{
  "train_examples": 184686,
  "input": "log_mel",
  "spec_augment": false,
  "arch": "conformer",
  "norm": "layernorm",
  "head_dim": 64,
  "fused_qkv": true,
  "subsampling": 1,
  "layers": 14,
  "residual_init": "none",
  "momentum": 0.9,
  "nesterov": false,
  "batch_size": 64,
  "epochs": 1.0,
  "final_lr_fraction": 0
}
Rows from block 8 of a small multi-label audio tagger, named by matrix and row number. Rows with one number belong to one neuron. Each number is 128 + 32 x the weight over its row's rms, rounded and kept within 0 to 255. All counts start at 0.
After each neuron's rows are labels from the 100 clips, of 14976, where the neuron reaches its highest value: "loudest" is the band of the loudest frequency at the time of the peak. Only what is clearly more common there than usual is listed. The data: single notes of musical instruments (NSynth).
# fc1: second MLP up (model.blocks.8.mlp.fc1.weight, 768x384), inputs 308-383
# fc2: second MLP down (model.blocks.8.mlp.fc2.weight, 384x768, transposed), outputs 308-383

fc1.450 [145 108 152 111 135 139 139  47 100 164 122 115 159 133 169  78 121 114  66 111 124  93  72 167 166 113 124 123 176 143 145 149 170 100 117  90 127  88 148 128 132 106 148  98 165 204 107 107 102  23 103 135 141 147 146 106 150 119 112 168 151 159  93 121 170 168  71 155  96  94  89 106 138 152 117  95]
fc2.450 [145 134 168 217 169 162 143 183 163 105 125 155 131 168 142 139 123 143 136 208  79 136 130 115 109 170  95 201 101 149 157 106  99 107 100 173 114 129 104 137 141 160 177 113 163 143 158 137 117 101 139 147  79  96 139 120 188 149 144  95 117 142 135 166 166 137  75  83 205 158 201 105 160 159  99  80]
loudest: 2000 to 4000 Hz; 1000 to 2000 Hz

fc1.730 [126 133  98  93  90 143 169 146 132 209 145 168 159 126 169  86 144  66 100 194 127 116 146 139 130 144 130 177 108 132 107 119 137 160 138 106 111 152 125 172 146  97 185  86 146 155  58  73  90 169 133 198 172  99 123  89 126 123  94 166 156 105 119  82 127  70 112  74 102 132  53 130  95  99  58  91]
fc2.730 [122 123 229  60 102  90  92 114 116 135 113 106 163 129  95 169 182 160 146 127 180  76 182 155 126 124 146 110 159 107 124 113 137  83 138 128 167 143 123  91 120 156 111 151 155 149 152 139 203  95 153  96  94  84 124 149 119 109  94 114  96 130  62 123 142 181  76 162 105 101 136 122 108 122 132 163]
loudest: 1000 to 2000 Hz; 2000 to 4000 Hz

fc1.620 [163 103 160 158 121 133  70 135 102 126 170 151 126 165 136  82 168 102 113  84 159  72  87 136  99 104 138 155  82 106 100 136  61 141 133 100  97 124 123 235 121 167 146 106 109 161  61 156 138 132 120 112 136 101  82  95 174 168 165 168  98 145 110 155  91 127 113 108 121 107 105 114 189 153  92 175]
fc2.620 [128  98 109 108 103 118 142 174 128 178 140  55 140 125 103  97 125 147  86 198 106 189 116 103 140 139 136 102 118 150 132 129 169 131 150 159 136 200 126 157 110 128 119  94  47 114 120 133 202 123 101 112 124 140  88 163 108 104 108 150 171  96 146 152 146 113 146 182 145 117 145 126 135  89 206 148]
loudest: 1000 to 2000 Hz; 2000 to 4000 Hz

fc1.253 [103  52 160 142 128 135  88  69 153 147 183 100 112 137 149  96  82  70 128 129 131 118 139 133 105 121 179 103 112  84  72 134 103 155 178 144 124 133  66 124 153 104 148 108  98 180 126 106 109 124 131 126 144 141 114 117  94 158 165 138 114 127 165 100  61 120 138 162 129  76 119 173 146 146 149 129]
fc2.253 [139  97  84 143 112 166  94 178  95  90 147 148 121 127 131 125 117 132 112 153  97 150  84 165 134 154 159 127 129 140 140 139 121  78 134 148 154 105 124  83 113 114 151 104 158 102 185 115 135 120 138 175 112 174 126 153 135  93  81 162 140 114 159 150 119 151 171 137 127 146 133  64 143 108  72  79]
loudest: 2000 to 4000 Hz; 1000 to 2000 Hz

fc1.325 [164 147 169 141 130 166 130 170 144 150  75 111  83 149 161 101 117 109  95 160 133 106 112 145  89 133 199 154  93  91 164 161 115  48 128 160 107 125 134 176 154 152 174 150 148 176  74 132 138 135 133  83 119 124  77  88 103 159 124 115 126 165 133 205 152  91 106 164 143 122 170 178 136 112 117 107]
fc2.325 [ 83 152 138 122 155  73 137 113 126 117 104 112  96 100 183 107 123 105 133 189 120 148  97 133 166 186 114 180  76 128 116 165  85 154 143  86 145  94 120 119 100 182 101  85 114 149 152  60 129  85 191 133 107  41 115 104 168 139 119 164 133 116 142 215 124 139 142 115 149 121 140 110 107 102 146 115]
loudest: 1000 to 2000 Hz; 2000 to 4000 Hz

fc1.438 [123 156 104  80 106 162 146 144 136 169 140 134 148 145 136 100 161 108 126 135 143  94 164 109 146 163 102 103 149 116  63 125 153 159 109  91 122  94 184 194 172 118 139 149 142 117 132 108 128 162 136  96 151  73 165 105 133 130 111 138 104 125 193  95 111  70 103 151 108 127 129 151 115 156 146  59]
fc2.438 [ 89 101 149 133  91  94  85 135  37  95 127 147  85 140 164 129  83 168 110 109 185 123 122 114 134 147 194 110 126 156  92 102 110  78 101  99 109 133 111 145 140 169  71 132 101  91 137 147  86 110  99 145 176 144 176 133 138 128 189  95 113 155 178 140 119 108  90 189 207 132 178 149 183 147 136 169]
loudest: 2000 to 4000 Hz; 1000 to 2000 Hz

fc1.87 [118 144 140  89 145 134 141 132 168 117 147 117 102  74 156 129 152 122 103 210 152 108 135 116  99 155 195 126  67 136 114 184 121 137  84 151 177  85 154 145 147 113 103 132  84 142 129 151 183  89 157 108 133 176 134 117 128 126 157 114 113 136 103 152 150 186 129 139 113 123 154 156 181 158 213 116]
fc2.87 [ 85 153 152 145 190  99 131 179  91  80 173 162  54  78 127 127 119 116 140 109  94 193  65 104 147 123 144 178 135  85 135 111 116 128 104 118  67 116 106 129  98 148 158 122 118 113 158 155  94 193 129 127 126  88 125 117 161 138  94 142 154 138 157 138 117  99 182 149 106  93 126  81  96  47  95  76]
loudest: 2000 to 4000 Hz

fc1.585 [ 60 103 169 135 126 134 128 125 143 142  69 112 133  98  88 147 128 123 105 116 150 133 100 109  72  98 119 182 139 173 126 169 155  89 128 160 136 135  65  93 136 101 146 124 146 117 179 161 135  92 123 145 147 138 153 124 144 162 145 125  72 111 186 149  86 108 150 103 133 108 119 158 120 152 141 233]
fc2.585 [168 130 112  96 104 159  94 158 162 146 135 107 106  85 141 107 143 168 137  47 133 126 127 163 128 114 127 150  96 107 101 121 165 155 151 130 123 163 177 134 165 153 105 119 116 123 145 147 126  99 122 138 127 190 110 176 123 158  99 161 156 140  78  94 103 133  95 170 116 160 154 148  58 146 133 212]
loudest: 2000 to 4000 Hz

fc1.54 [208 127  99 146 156 112 157  85 126 138 154 117 133 166 148  98 178 112  99 144  84  95 178 101  74 119 155  91 152 148  48 111 125 127 120  86  81 134 137 125  97  85 133 137 172 153  73 132 140 150 135 162 129 151  83 180 156 134 128 185 173 136 175 135 113  97 102  87  93 185 106 109 141 173  79  79]
fc2.54 [175 127 108 132 140 133 101  94 109 178 143 125 131  83 136 129 155 177  73  85 174 140 158 141 158  62  97 116 170 152 165 135  97 106 128 122 165 167  98 103 149 121  85 105 143  67 147  90 145 177  84 101 150 105  97 209 126 125 109  88 135 148  67 130 112 136  63 154 156 126 102 102 116 125 114 134]
loudest: 1000 to 2000 Hz; 2000 to 4000 Hz

fc1.597 [178 135 176 149 109 180 106 146  97 148 115 106 106  97 131 132 122 105 111 135 166 133 171 184 162 181 106 117 126 110 176  70 160 149 163 176 130 157 112 147 126 128  84 185 169 132 112 140 143 157 129 150 123  98 143 118 105 123 145  75 135 125 154 101 123 195 118  95 137 109 139 168  94 175 122 139]
fc2.597 [ 89  86  27 147 122 132 120 121 122 104 141 191 123 154 133 190  70 135 111 172 185  79  81 127  93 101 112 151  88 129  90  98 130 125 158  82 122 136 117 112 110 128 127 103 144 143 129 115 145 155 169 141 110 114 146  96  84 116 129 160  96 174 167  92 168 126 125 106 154 112 116 143 129 146 150  93]
loudest: 2000 to 4000 Hz; 1000 to 2000 Hz

fc1.564 [147 165  99  77 126 160 151 117 209 149 123 152  50 133 102 169 163  36 141 160 153 113  72 169 135 162 139 134 135 147 116 161  50 165 119 172 142 135 164  87 100  80 179 153 134 150 106  97 183 152 138 127  81 182 139 177  95 112 187 132 117 150 186  81 164  94  57 154 130 130 158 114 127 134 166 193]
fc2.564 [125  86 123 164 125  95 137 132 149 142 166 131  98 125 115 126 113 128 103  98 159  73 152 129 138 101 131 110  96 166 117 134 123  64 138 142 120  72 116  84 100  66 129  70 107 129 183 204 159 114 145 151 122 160  82 138  93  96 127 114 165  72 124 158 116 155 168 110  96  65  95 137 166 122  79 121]
loudest: 1000 to 2000 Hz; 2000 to 4000 Hz

fc1.272 [160 130 150  79 121  54 141 100 192 174 140 165 111 127 119 160 142 172 158 100 184 120 163  89 109  84 108 126 135 174 163 186  89 109 141 154 120 143 176 108 144 151 139 133  55  90 122 116 152  74 150 130 143  77  91  92 141 102 132 153  94 116 134 147  90 131  69 161 138  91 138 105 131  99 116 106]
fc2.272 [ 69 144 170 147 134 173  92 188  92  84 121 134 128 101 133 123  93 146 108 189 103 152 146 147 166 184  99 149 175 127 137 133  86 146 119 123 116  85 167 155 162 136 211 117 132 141 141 103  68 163 142 156 123  91 180 125 146 104 158 160 108 159 100 140 145 141  69 129 165 157 153 138 125 130 157 148]
loudest: 2000 to 4000 Hz; 1000 to 2000 Hz

fc1.670 [163  81 149 107  86 213 122 145 143 135 134 136 151  67 141 136  54 133 122 150 127 147 103 118 116 108 141 189 134 159 107 151 127  38 150 112 140 128 114  92 155  85 127  94  99 119 152 125 130 149 114 104 148 141 148 143  97 174 175 113 111 131 177 174 180 161 133 140 117 116 113 146 121 131 127 123]
fc2.670 [127 122 178 106 105 138 154 123 150 151 150 133 146 133  82 115 157 169 160  82  87 115 161 177 164 139 129 131 141  74 113  96 155 174  89 146 115 124 181  91 112  88 181 163 104 115 136 126 115 124 120 107 111 154 153 104 126  59 129  97  72 155 102 116 124 142 107 151 112 112 121 101 129 110 152 125]
loudest: 2000 to 4000 Hz

fc1.513 [144 112  84 151 108 144 162 146 132 177 159 167 103  90 168 113 131  91  68 112 133  91 127  98 119 113 151  96 156 149 129 146  87 134 123  98 122 124 181 143 141  92 139 146  94 153 143 158 170  83 126  87 105  73 126  91 115 114 163 101 114 150 145 150 177 123 101 144 190 152  91 132 133 128 126 131]
fc2.513 [137 119 199 125 129 121  90 134 115 150 118 123 167 124 129 134  72 146 144 125 145 107  65 124 117  87 139 105  90 172 152 150 117 127 180 166  64 157 113 141 131 170  85 105 137 134  92 106 125 155  81 146 142  88 149 155  79 133 177 187 165 148 135 150 126  88 129 111 124 162 181 151 125 177 124  86]
loudest: 1000 to 2000 Hz; 2000 to 4000 Hz

fc1.397 [157 125 172 135 172 193 100 120 164 133 142 109  76 124 190  67 169 101 122  78 217 135 106 128 110 134 163  97 144  88 159 168  65 127 108 158  98 120 146 101 113 120 142 200 107 139 167 171  69 127 101 114 133 113 135 155  94 108  87 108 149 108 203 156 157 109 148 124 112 137 134 186 157 171 148 120]
fc2.397 [113 139  44 116 115 126 132 111 130 174 180 141 147 149 136 172  88 113 169 150 142 136 164 126 106 124 140 183 113 182 135  91 131  89 163 164 201 117  85 158 122 105 152  84  91 154 154 126 160 126 111 110 123 182 122 110 149 141 156 151 113  60  89 137  68 133  91 110 161 184 137 116 208 120 151  89]
loudest: 1000 to 2000 Hz; 2000 to 4000 Hz