From a checkpoint of a small multi-label audio tagger: norm layernorm.
Rows from block 2, named by matrix and row number. Each number is 128 + 24 x the weight over its row's rms, rounded and kept within 0 to 255. All counts start at 0. After the name is the row's rms in percent of the matrix's.
# pw1: conv module expand (GLU, value and gate stacked) (model.blocks.2.conv.pw1.weight, 768x384), inputs 154-230
pw1.399 119 [114  91 139 127 111  93 159 135 159 152 134 104 160 112 160 117 102 171 139 107  97  95 104 192 109 101 124 142 134 148 144 120 179 112 114  95  89 156 119 124 134 118 138  92 138 138  90 149 155 158 153 140 154 105 129  96 120 143 186 131 129 139 155 121 140 124 126 134 131 124 138 110 106 120 124 141 154]
pw1.400 053 [130 137 102 122 105 117 110 110 126 129  78 109 117 103 115 117 111 148 130 163  73 113 132 201 118 155 134 152 137 181  96 111 137 119 100 183 123 139 134 129 147 134 140 111 137 156 107  79 115 154 124  86 204 150 113 150 166 135 118 145 138  90 163 121 151 162 118 119 140  91  70 146 158 138 135 106 164]
pw1.401 124 [148 138 124 158 172 131 106 147 155 121 149 158 153 149 147 156 166 154 139 172 108 165 108  93 126 121 148 123 152 100 122 121 139 126 159 104 115 122 121 109 168 136 154 166 116 137  73 116 147 125 126 151 134 110 150 127 124 115 150 108 145 161 146 123  99  94 136  87 145 132 103 119 113 108 129 157  61]
pw1.402 095 [171 138 156 124 108 129 111 163 133 107 121 162 120 123 117 118 123 129 151 103 138  75 104 104 159 130  85 138 103 119 102 197 123 139  91 103 153  92 156 124  54 139 121 156  93 119 136 108 126 134 115 122 104 164 171 135 107 131 107 140 144 133 153 150 136 145 113 146 104 141 162 130 137 116 151 142 101]
pw1.403 129 [119 159 145 120 127 133 116 132 128 159 115 128  99 156 141  88 115 117  90 142 105  71 133 141 134 145 105 167 129 146 140 133 153 107  90 127  91 122 121 137 131 119 118  92 161 160 151 107 171 136 105 166 109 151 105 111 107 113 145 152 134  75 128 151  92 164 141 125 140 181 134 128 136 129 135 129  94]
pw1.404 095 [129 134 116  98 110  95 109 114 135 157 154 104  63 108 126 142 121 168 109 183 143 123 146 123  96 138 139 158 108 116 114 174 112 115 113  83 132 169 117 119 140 155 115 120 121 124 111 114 148 118 104 110  90  94  98 129 165  82 117 128 141 170 102 112 139  96 110 149 130  90 133 158 131 140 136 128 131]
pw1.405 094 [144 105  96  86 108 138 107 129  80  93 165 109 133 142 134 150  87 129  64 169 154 140 145 130 142 143 149 133 141 159 147 103 147 114  91 131 122 101 185 159  95 135 127 116 125 160 141 114 104 117 156  88 106 153 131 134 146 112 129  91 142 114  81  98 125 134 103 172 120  98 130 125 137 121 102 112 167]
pw1.406 096 [ 92 166 106 116  87 177 131  96 120 121 132 113 157 104 132 136 127 114 171 152 135 115 101 128 131 145 108 147 134 123 150  85 123 145 149 144 138 127 115  81 177 133 142 175 136 141 121 121 103 141 113 104 112 123 139 123 108 135 122 130 136 143 121 143 135 103 147 128 145 142 116 133 116 152 131 105 154]
pw1.407 127 [144 107 135 104  97 138 110 112 143 169 157 110 137 112 148 152 148 157  95  88 121 119 156 147 121 125  99 115 106 158 161 118 119 139  81 103 111 117 139 112 143 128  77 117 127 104 150 146 171 106  95 124  99 119 146  98 139 106 111 117 106  77 163 141 132 113 114 179 158 150 130 144 155 143 110  83 149]
pw1.408 099 [161 135 100 141 116 133 105  86 101 100 118 141 135 158 146  95 157  89 146 126 152 104 124 123 137  77 150 118 113 179 115 103 151 147 167 152 110 143 148 128 138  99 187 141  91 124 105 149  68 138 118 135 107 159 104 117 102 138 148 136 154 142 133 134 141 133  82 111 144 150  86 207 135 112 105 117 184]
pw1.409 081 [152 168 118 143 118  91 137 136 142 181  81  78  94 105  96 125  89 120 193 118 126 139 113 142 143  96 165 167 111 140 123 102 127 108 127  97 159 153  92 142 130 126 143 132 126 112 122 128 166 121 151 150 137 128 104 118 133 149 112 101 122 159 132 162 139 118 106 122 127 173 148 115 141  87 128 121 105]
pw1.410 093 [152 122 103 147  63 151 156 151 162 168 104 122  95 123  89 129 116 126 119 138  96 148 142  94  71 191 101 147 137 164 112 129 120 135 132 103 120 115 133 154  93 100 113 104 163 113 106 130 154 124  89  94  89 139 181 148  99 110 110 158 149 135 111 144 128 127  90 137 128 172 138 121 143  94 108 114 127]
pw1.411 090 [134 130 143 123 157 145 141 110 100 141  58 121 146  89 102 155 126 131 149 158 131 115 129 158 123 117 125 112 141 170 107 134 164 130  77 122 107 175  99 116 139 137 127 137 119 140 129 128  97  69 163 130  92 158 151 145  70 146  89 158 102 125 185 146 108 131  87 171  95 120 163 128  89  80 164  84 116]
pw1.412 114 [126  96  90 131 135 119 150 188 107 124 168 111 107 122  93 131 108 144 132 150 127  98 122 124 122 110 149 147  98 138 167 130 151 137 135  82 163 133 135  84  96 107  81 104 121 133  85 114 119 137 123 139 133 130 150 157 138 142 124 100 122 118 140 136 146 108 148 128 133  97 102 175 148 144 115 126  99]
pw1.413 099 [127 154 128  67 115 102 151 156 117 107 131 131 122 124 138 135 150 145 118  73 119 129 129 120 110  74 180 112  94 134 145 117 120 137 130 113 140 126  89 112 135 150 143 157 102 130 137 152 150  61  90 196  96 131 140  98 133 146 145 148 147 199 121 128 151 127 145 155 167 109 135 114 123 120 123 145 113]
pw1.414 059 [136 198 105  89 113 130 153 149 145 131 112 126 178 141 138 119 147 112 134 125 133 102 116 137 147 122 149 104 128 175 130 107 152  99 126 121  89 137 136  98  92  98 108 119 123 153 146 137 125 113 173 124 140 117 142 109 161  97 152 151 127 157 151 109 125 139 122 137  94 122 101  97 109 144 102 133 101]
pw1.415 123 [112 114 148 159 152 175 121 109 147 133 111  95 131 123 125 178 156 134 110 157 116 150 113 136  91  93 131 156 137 147 127 114 107 133 126 131 151 131  58  83  95 106 128 190 120 134 124 135 134 142 129 169 109 130 111 176 157  77 133 138 157  99 143 124 161  87 130 104 137 125 153 129 121 111 124 129 152]
pw1.416 119 [128 139 115 114 136 127 142 110  99 143 118 113 146  98 114 156 139 128 136 112 149 110  97 126 123 109 116  77 105 124 119 170 157 134  98  93 130 160 108  73 111 114 115 135 122 171 146 149 129 179 147 159 170 159 140  96 111 139 133 143 127 126 108 133 162 136 105 169 151 142 118 131 127 166 103 152 115]
pw1.417 080 [ 77 142 154 149 149 105 128 115 134 131 163 137 163 117 121 131 158 120  89 138 116 136 104 114 131 133 140 126 135 122 162 162 104 119 112 148 111 124 128 128 123  73 136 136 111 134 134  90 122 165 125 146 160  91 141 123 107 104 147 113 144 117 104  98 153 102 143  87 123 124 156 113 143 157 164 143 144]