{
  "train_examples": 184686,
  "hop_length": 160,
  "fused_qkv": true,
  "lr_schedule": "cosine",
  "weight_decay": 0.03
}
Rows from block 2 of a small multi-label audio tagger, named by matrix and row number. Rows with one number belong to one neuron. Each number is 128 + 24 x the weight over its row's rms, rounded and kept within 0 to 255. All counts start at 0. Numbers have three digits each. After the name is the row's rms in percent of the matrix's.
After each neuron's rows are labels from the 100 clips, of 14976, where the neuron reaches its highest value: "top examples" is what is common among them. Only what is clearly more common there than usual is listed. The data: single notes of musical instruments (NSynth).
# fc1: second MLP up (model.blocks.2.mlp.fc1.weight, 768x384), inputs 128-255
# fc2: second MLP down (model.blocks.2.mlp.fc2.weight, 384x768, transposed), outputs 128-255

fc1.397 081:118133136130114093130148136112121096119113107130172175136119118151153128147117184105108141074172110154135139133137099119125135121134162123139126146190128125207124109133139104129117113035144085104158106161089096127140132128132104101131120123156125138147130156117106179122098116121167114144146172112123105119064102112124169141138073131155129116126121165110147124163130111128173161122165
fc2.397 086:073137111171134154115166105136106169114140168111079074120110107070156119120157070145141058118123147146139118155099135126136104173149116150126117161118138101149174112101126108191110134111094097123112148098188082135119133099147142113105125144119152117161117116115148085118135122160128124147154153113130146146149135165140093124149139109108118167096101114146098160153123149127137116147120
top examples: synthetic; octave 6; pitch class C

fc1.448 077:129132157125140108106111149116131143143109102149137112157141133083081120125137177121124155163156124160120163068106122116141103093115101115098176162162120166149135140071151120135151127159116151124105113129113153172097106109108127125116120126150150127078160119134143086118135101177100147141099153110132132102108105113126116095151148128136148124153113144138131132119152106173119118106126
fc2.448 094:148137097142095181134142075079088139128100133146141122101104148167167149180112093150150078108128099071119081149159162142102120152156159147114091123112131099123122150154103131099101111100089088140146118127121174111116150138157123102123141161122151115162095137106139151145093101094161131118161141147156147111152116136131138136102162146115086137123169105135121118183089140127102139188130
top examples: octave 6; pitch class D; note: D6; pitch class: D#

fc1.755 086:185107069130084092176139159138093075148168120108154095125117124110106130157124133099126086118151147096104170133146112084111122113166087162119114147139108136116152128159154165142133121138101122136145150062153158145155110102110165177128115108130103104131145091114140101160183131105140110155134116134168106066106170152137139093151132145124136131131109142115135119163109122162151106079120
fc2.755 077:133057162083123143105115121115122140130090117099112094162099096120137117123118139107120138114107124122089140150123140158114168137096164128137116102128136132172129124119155108126158191122181183108107113125089156120105115119140108128120133141126159115111128134141163156114121178125147155117177123134126179127104101156089120160109097129137112119170115127099169171114149152124142132180130
top examples: octave 6; pitch class F; note: F6

fc1.89 089:141122131100114138088158118145153139105111131122138119114155115164163127149103160115161124117175124140104172098160135105149144139123139150095107103081058162114151145137119197138099085081108108101147125142167131133145085127097115151110137121136102149082116133120133137146123126111125120125148138110134102108139092149128131136107149135153129110146109116182141152154137160168147145125095
fc2.89 101:130166101111098144128089132115118126161189126125111100129133150126090127100075129142107141191118145114166117106093135130133100127150168102139143143176177101148116150099138114123125136148168110155117169116080106135089140147147173117155096159122128088134136133117121105107145149130143152152090134129135146138171170147119102121161135125086143166129154164105128074136132086106117105128145
top examples: synthetic; octave 6

fc1.652 097:124139115104127141114110162195124105107171138107149119120156119118179140164091128117157116121135137095131183123162107104133154080108119159132107124134151132128143162119115131148115134151137158135165149098151140145175114131117122126133115155122141085101102110135111125153145162119117127134136133118092132131138078103101145148121096112138154134123107148137098120154116120180146147133153
fc2.652 111:125137112154110160134156106135114159131120105117123096148147098102105113127106173130096158123148138131128104130121133156122152147126098080117162092109106138123119116139159111155109163114108098121120148135080154133096152103164144091165132094159111168142167142150131146129142111177126166111102106117155137128139178099123127105166148118139098128108089142124104106112120134133103114133099
top examples: synthetic; octave 6; octave 7

fc1.587 046:120132176108138125125149142140100165102160116142142125113134145138129128119088162142113096132119133123133185090122086122127146139135166160134137111166120160132155148103122097146141178139154169134096150152120131136135096129150131134144139155122129143154100145137101169176095139126131120168137125131138147086123103127108109156145111176155111107117122175111106095126127081131088104078111
fc2.587 052:127189095161129132120094101103132115108127127101106143137138123138119109122139164132151158131136136128191132124128148144105088143148099097093139124121133094112139115156137139113142124148150171098148154133155152091154122096102129141155164146142117105112089072154125117136145138148160114107115100105131085161129141137157112125116155091122187128118129082131130159124110115155141134149110
top examples: octave 7; pitch class D

fc1.474 086:099150129075123139156128131077143130140132128137142088139155094147108147103101095097111125143139132095138150099102152133125120084125106107106096157111141159167113108173112113153119112161162159107111119090123134138150134183117135166109131161152155076103158168100109105150101101137149170167113158099124125162128147094103119146156155098188111129137143129128119104173172130157125093130079
fc2.474 082:133097124168130153046142131180108155113091167104127138131115168135189148132151107110143108150141122119100112133072117130102126136145131125132127142154112067135114161154140121165128105099093133092121106132122133140122173131129116111107201095112144137121110110127149097091144110126122113154115124116137137102175127133130133119122122138083130125142088130093153127121123150115109089131175
top examples: octave 7

fc1.259 118:152123114149117094079145173097165154146136106147137135117129124129099151116123128139134107112101111124110153136146096106149132118123122132112146098111161098113144098144125122088099159130088127095123159122143174147143152130123140098158106096151112136119142138148147139155121109161136069109094139143137101120145136124095136127085121140149141118113135096178139073143114178113108123107137
fc2.259 127:146101167140123097161108081132096144112118145097122110128140090170170079138127125143105136142167177137173094096100159120119114147144139114117135153122095128139098109106139105139140102116151137157101108134101128105107102118129098136091111137134108131168117129194118132122131128061133150158109148088108132123177120109120112129139071108109126161138147149123127171119161111115149135141115
top examples: octave 6; pitch class D; source: acoustic; note: D6

fc1.715 086:162145095146159167109126149167141086140089113148137153124129126144070093102098139134123158110117124096122101139092099117096103144133093094104133142113104130119099106176153121165135104152113130102114133138110151098102108118106167136134128162158166092145123101126092193120165157107153140102117124143111072127120149110129119171119103106106154148155103112075133123135174135102116126141127
fc2.715 074:176118179126127123151140101118160151141108133150139056162084171123122136134115143109092090128146162113109173141153147136180106114127072128114107142131108151088099111105093144117142104113146104108132177112126108126115139138098118099086153104156154158110105162133162102126117124129093091125145110151133123147127139126118164076134166147153127153136156157145135087118119126141152144099137
top examples: octave 7; pitch class B; note: B7; note: A#7

fc1.590 097:100107076137125160130135128135111126132098148133117116093110148080125134147143110125117087137130099121091109091160135124119125143164100142111124142109109125170130096099117170127062102117087142146148097130144106128157120133182138171137105147170141143084154146062115152078139156136136133108162146148154170151102106176163116130140140094110110143123110120161158156122124129135128126125097
fc2.590 110:123115105120117092130106161172145097123167101127160118140175136138108101116123125169111137091127164122102135126063119100165154160106194118141134092157124120114099138116127135136150133136152097151082157141101121128087124114086117120115105120120134168166109128146123114144167131146140123115101070104123126114143151131108130129131148134128117108157163151161098091146125135110139141112143
top examples: synthetic; synth lead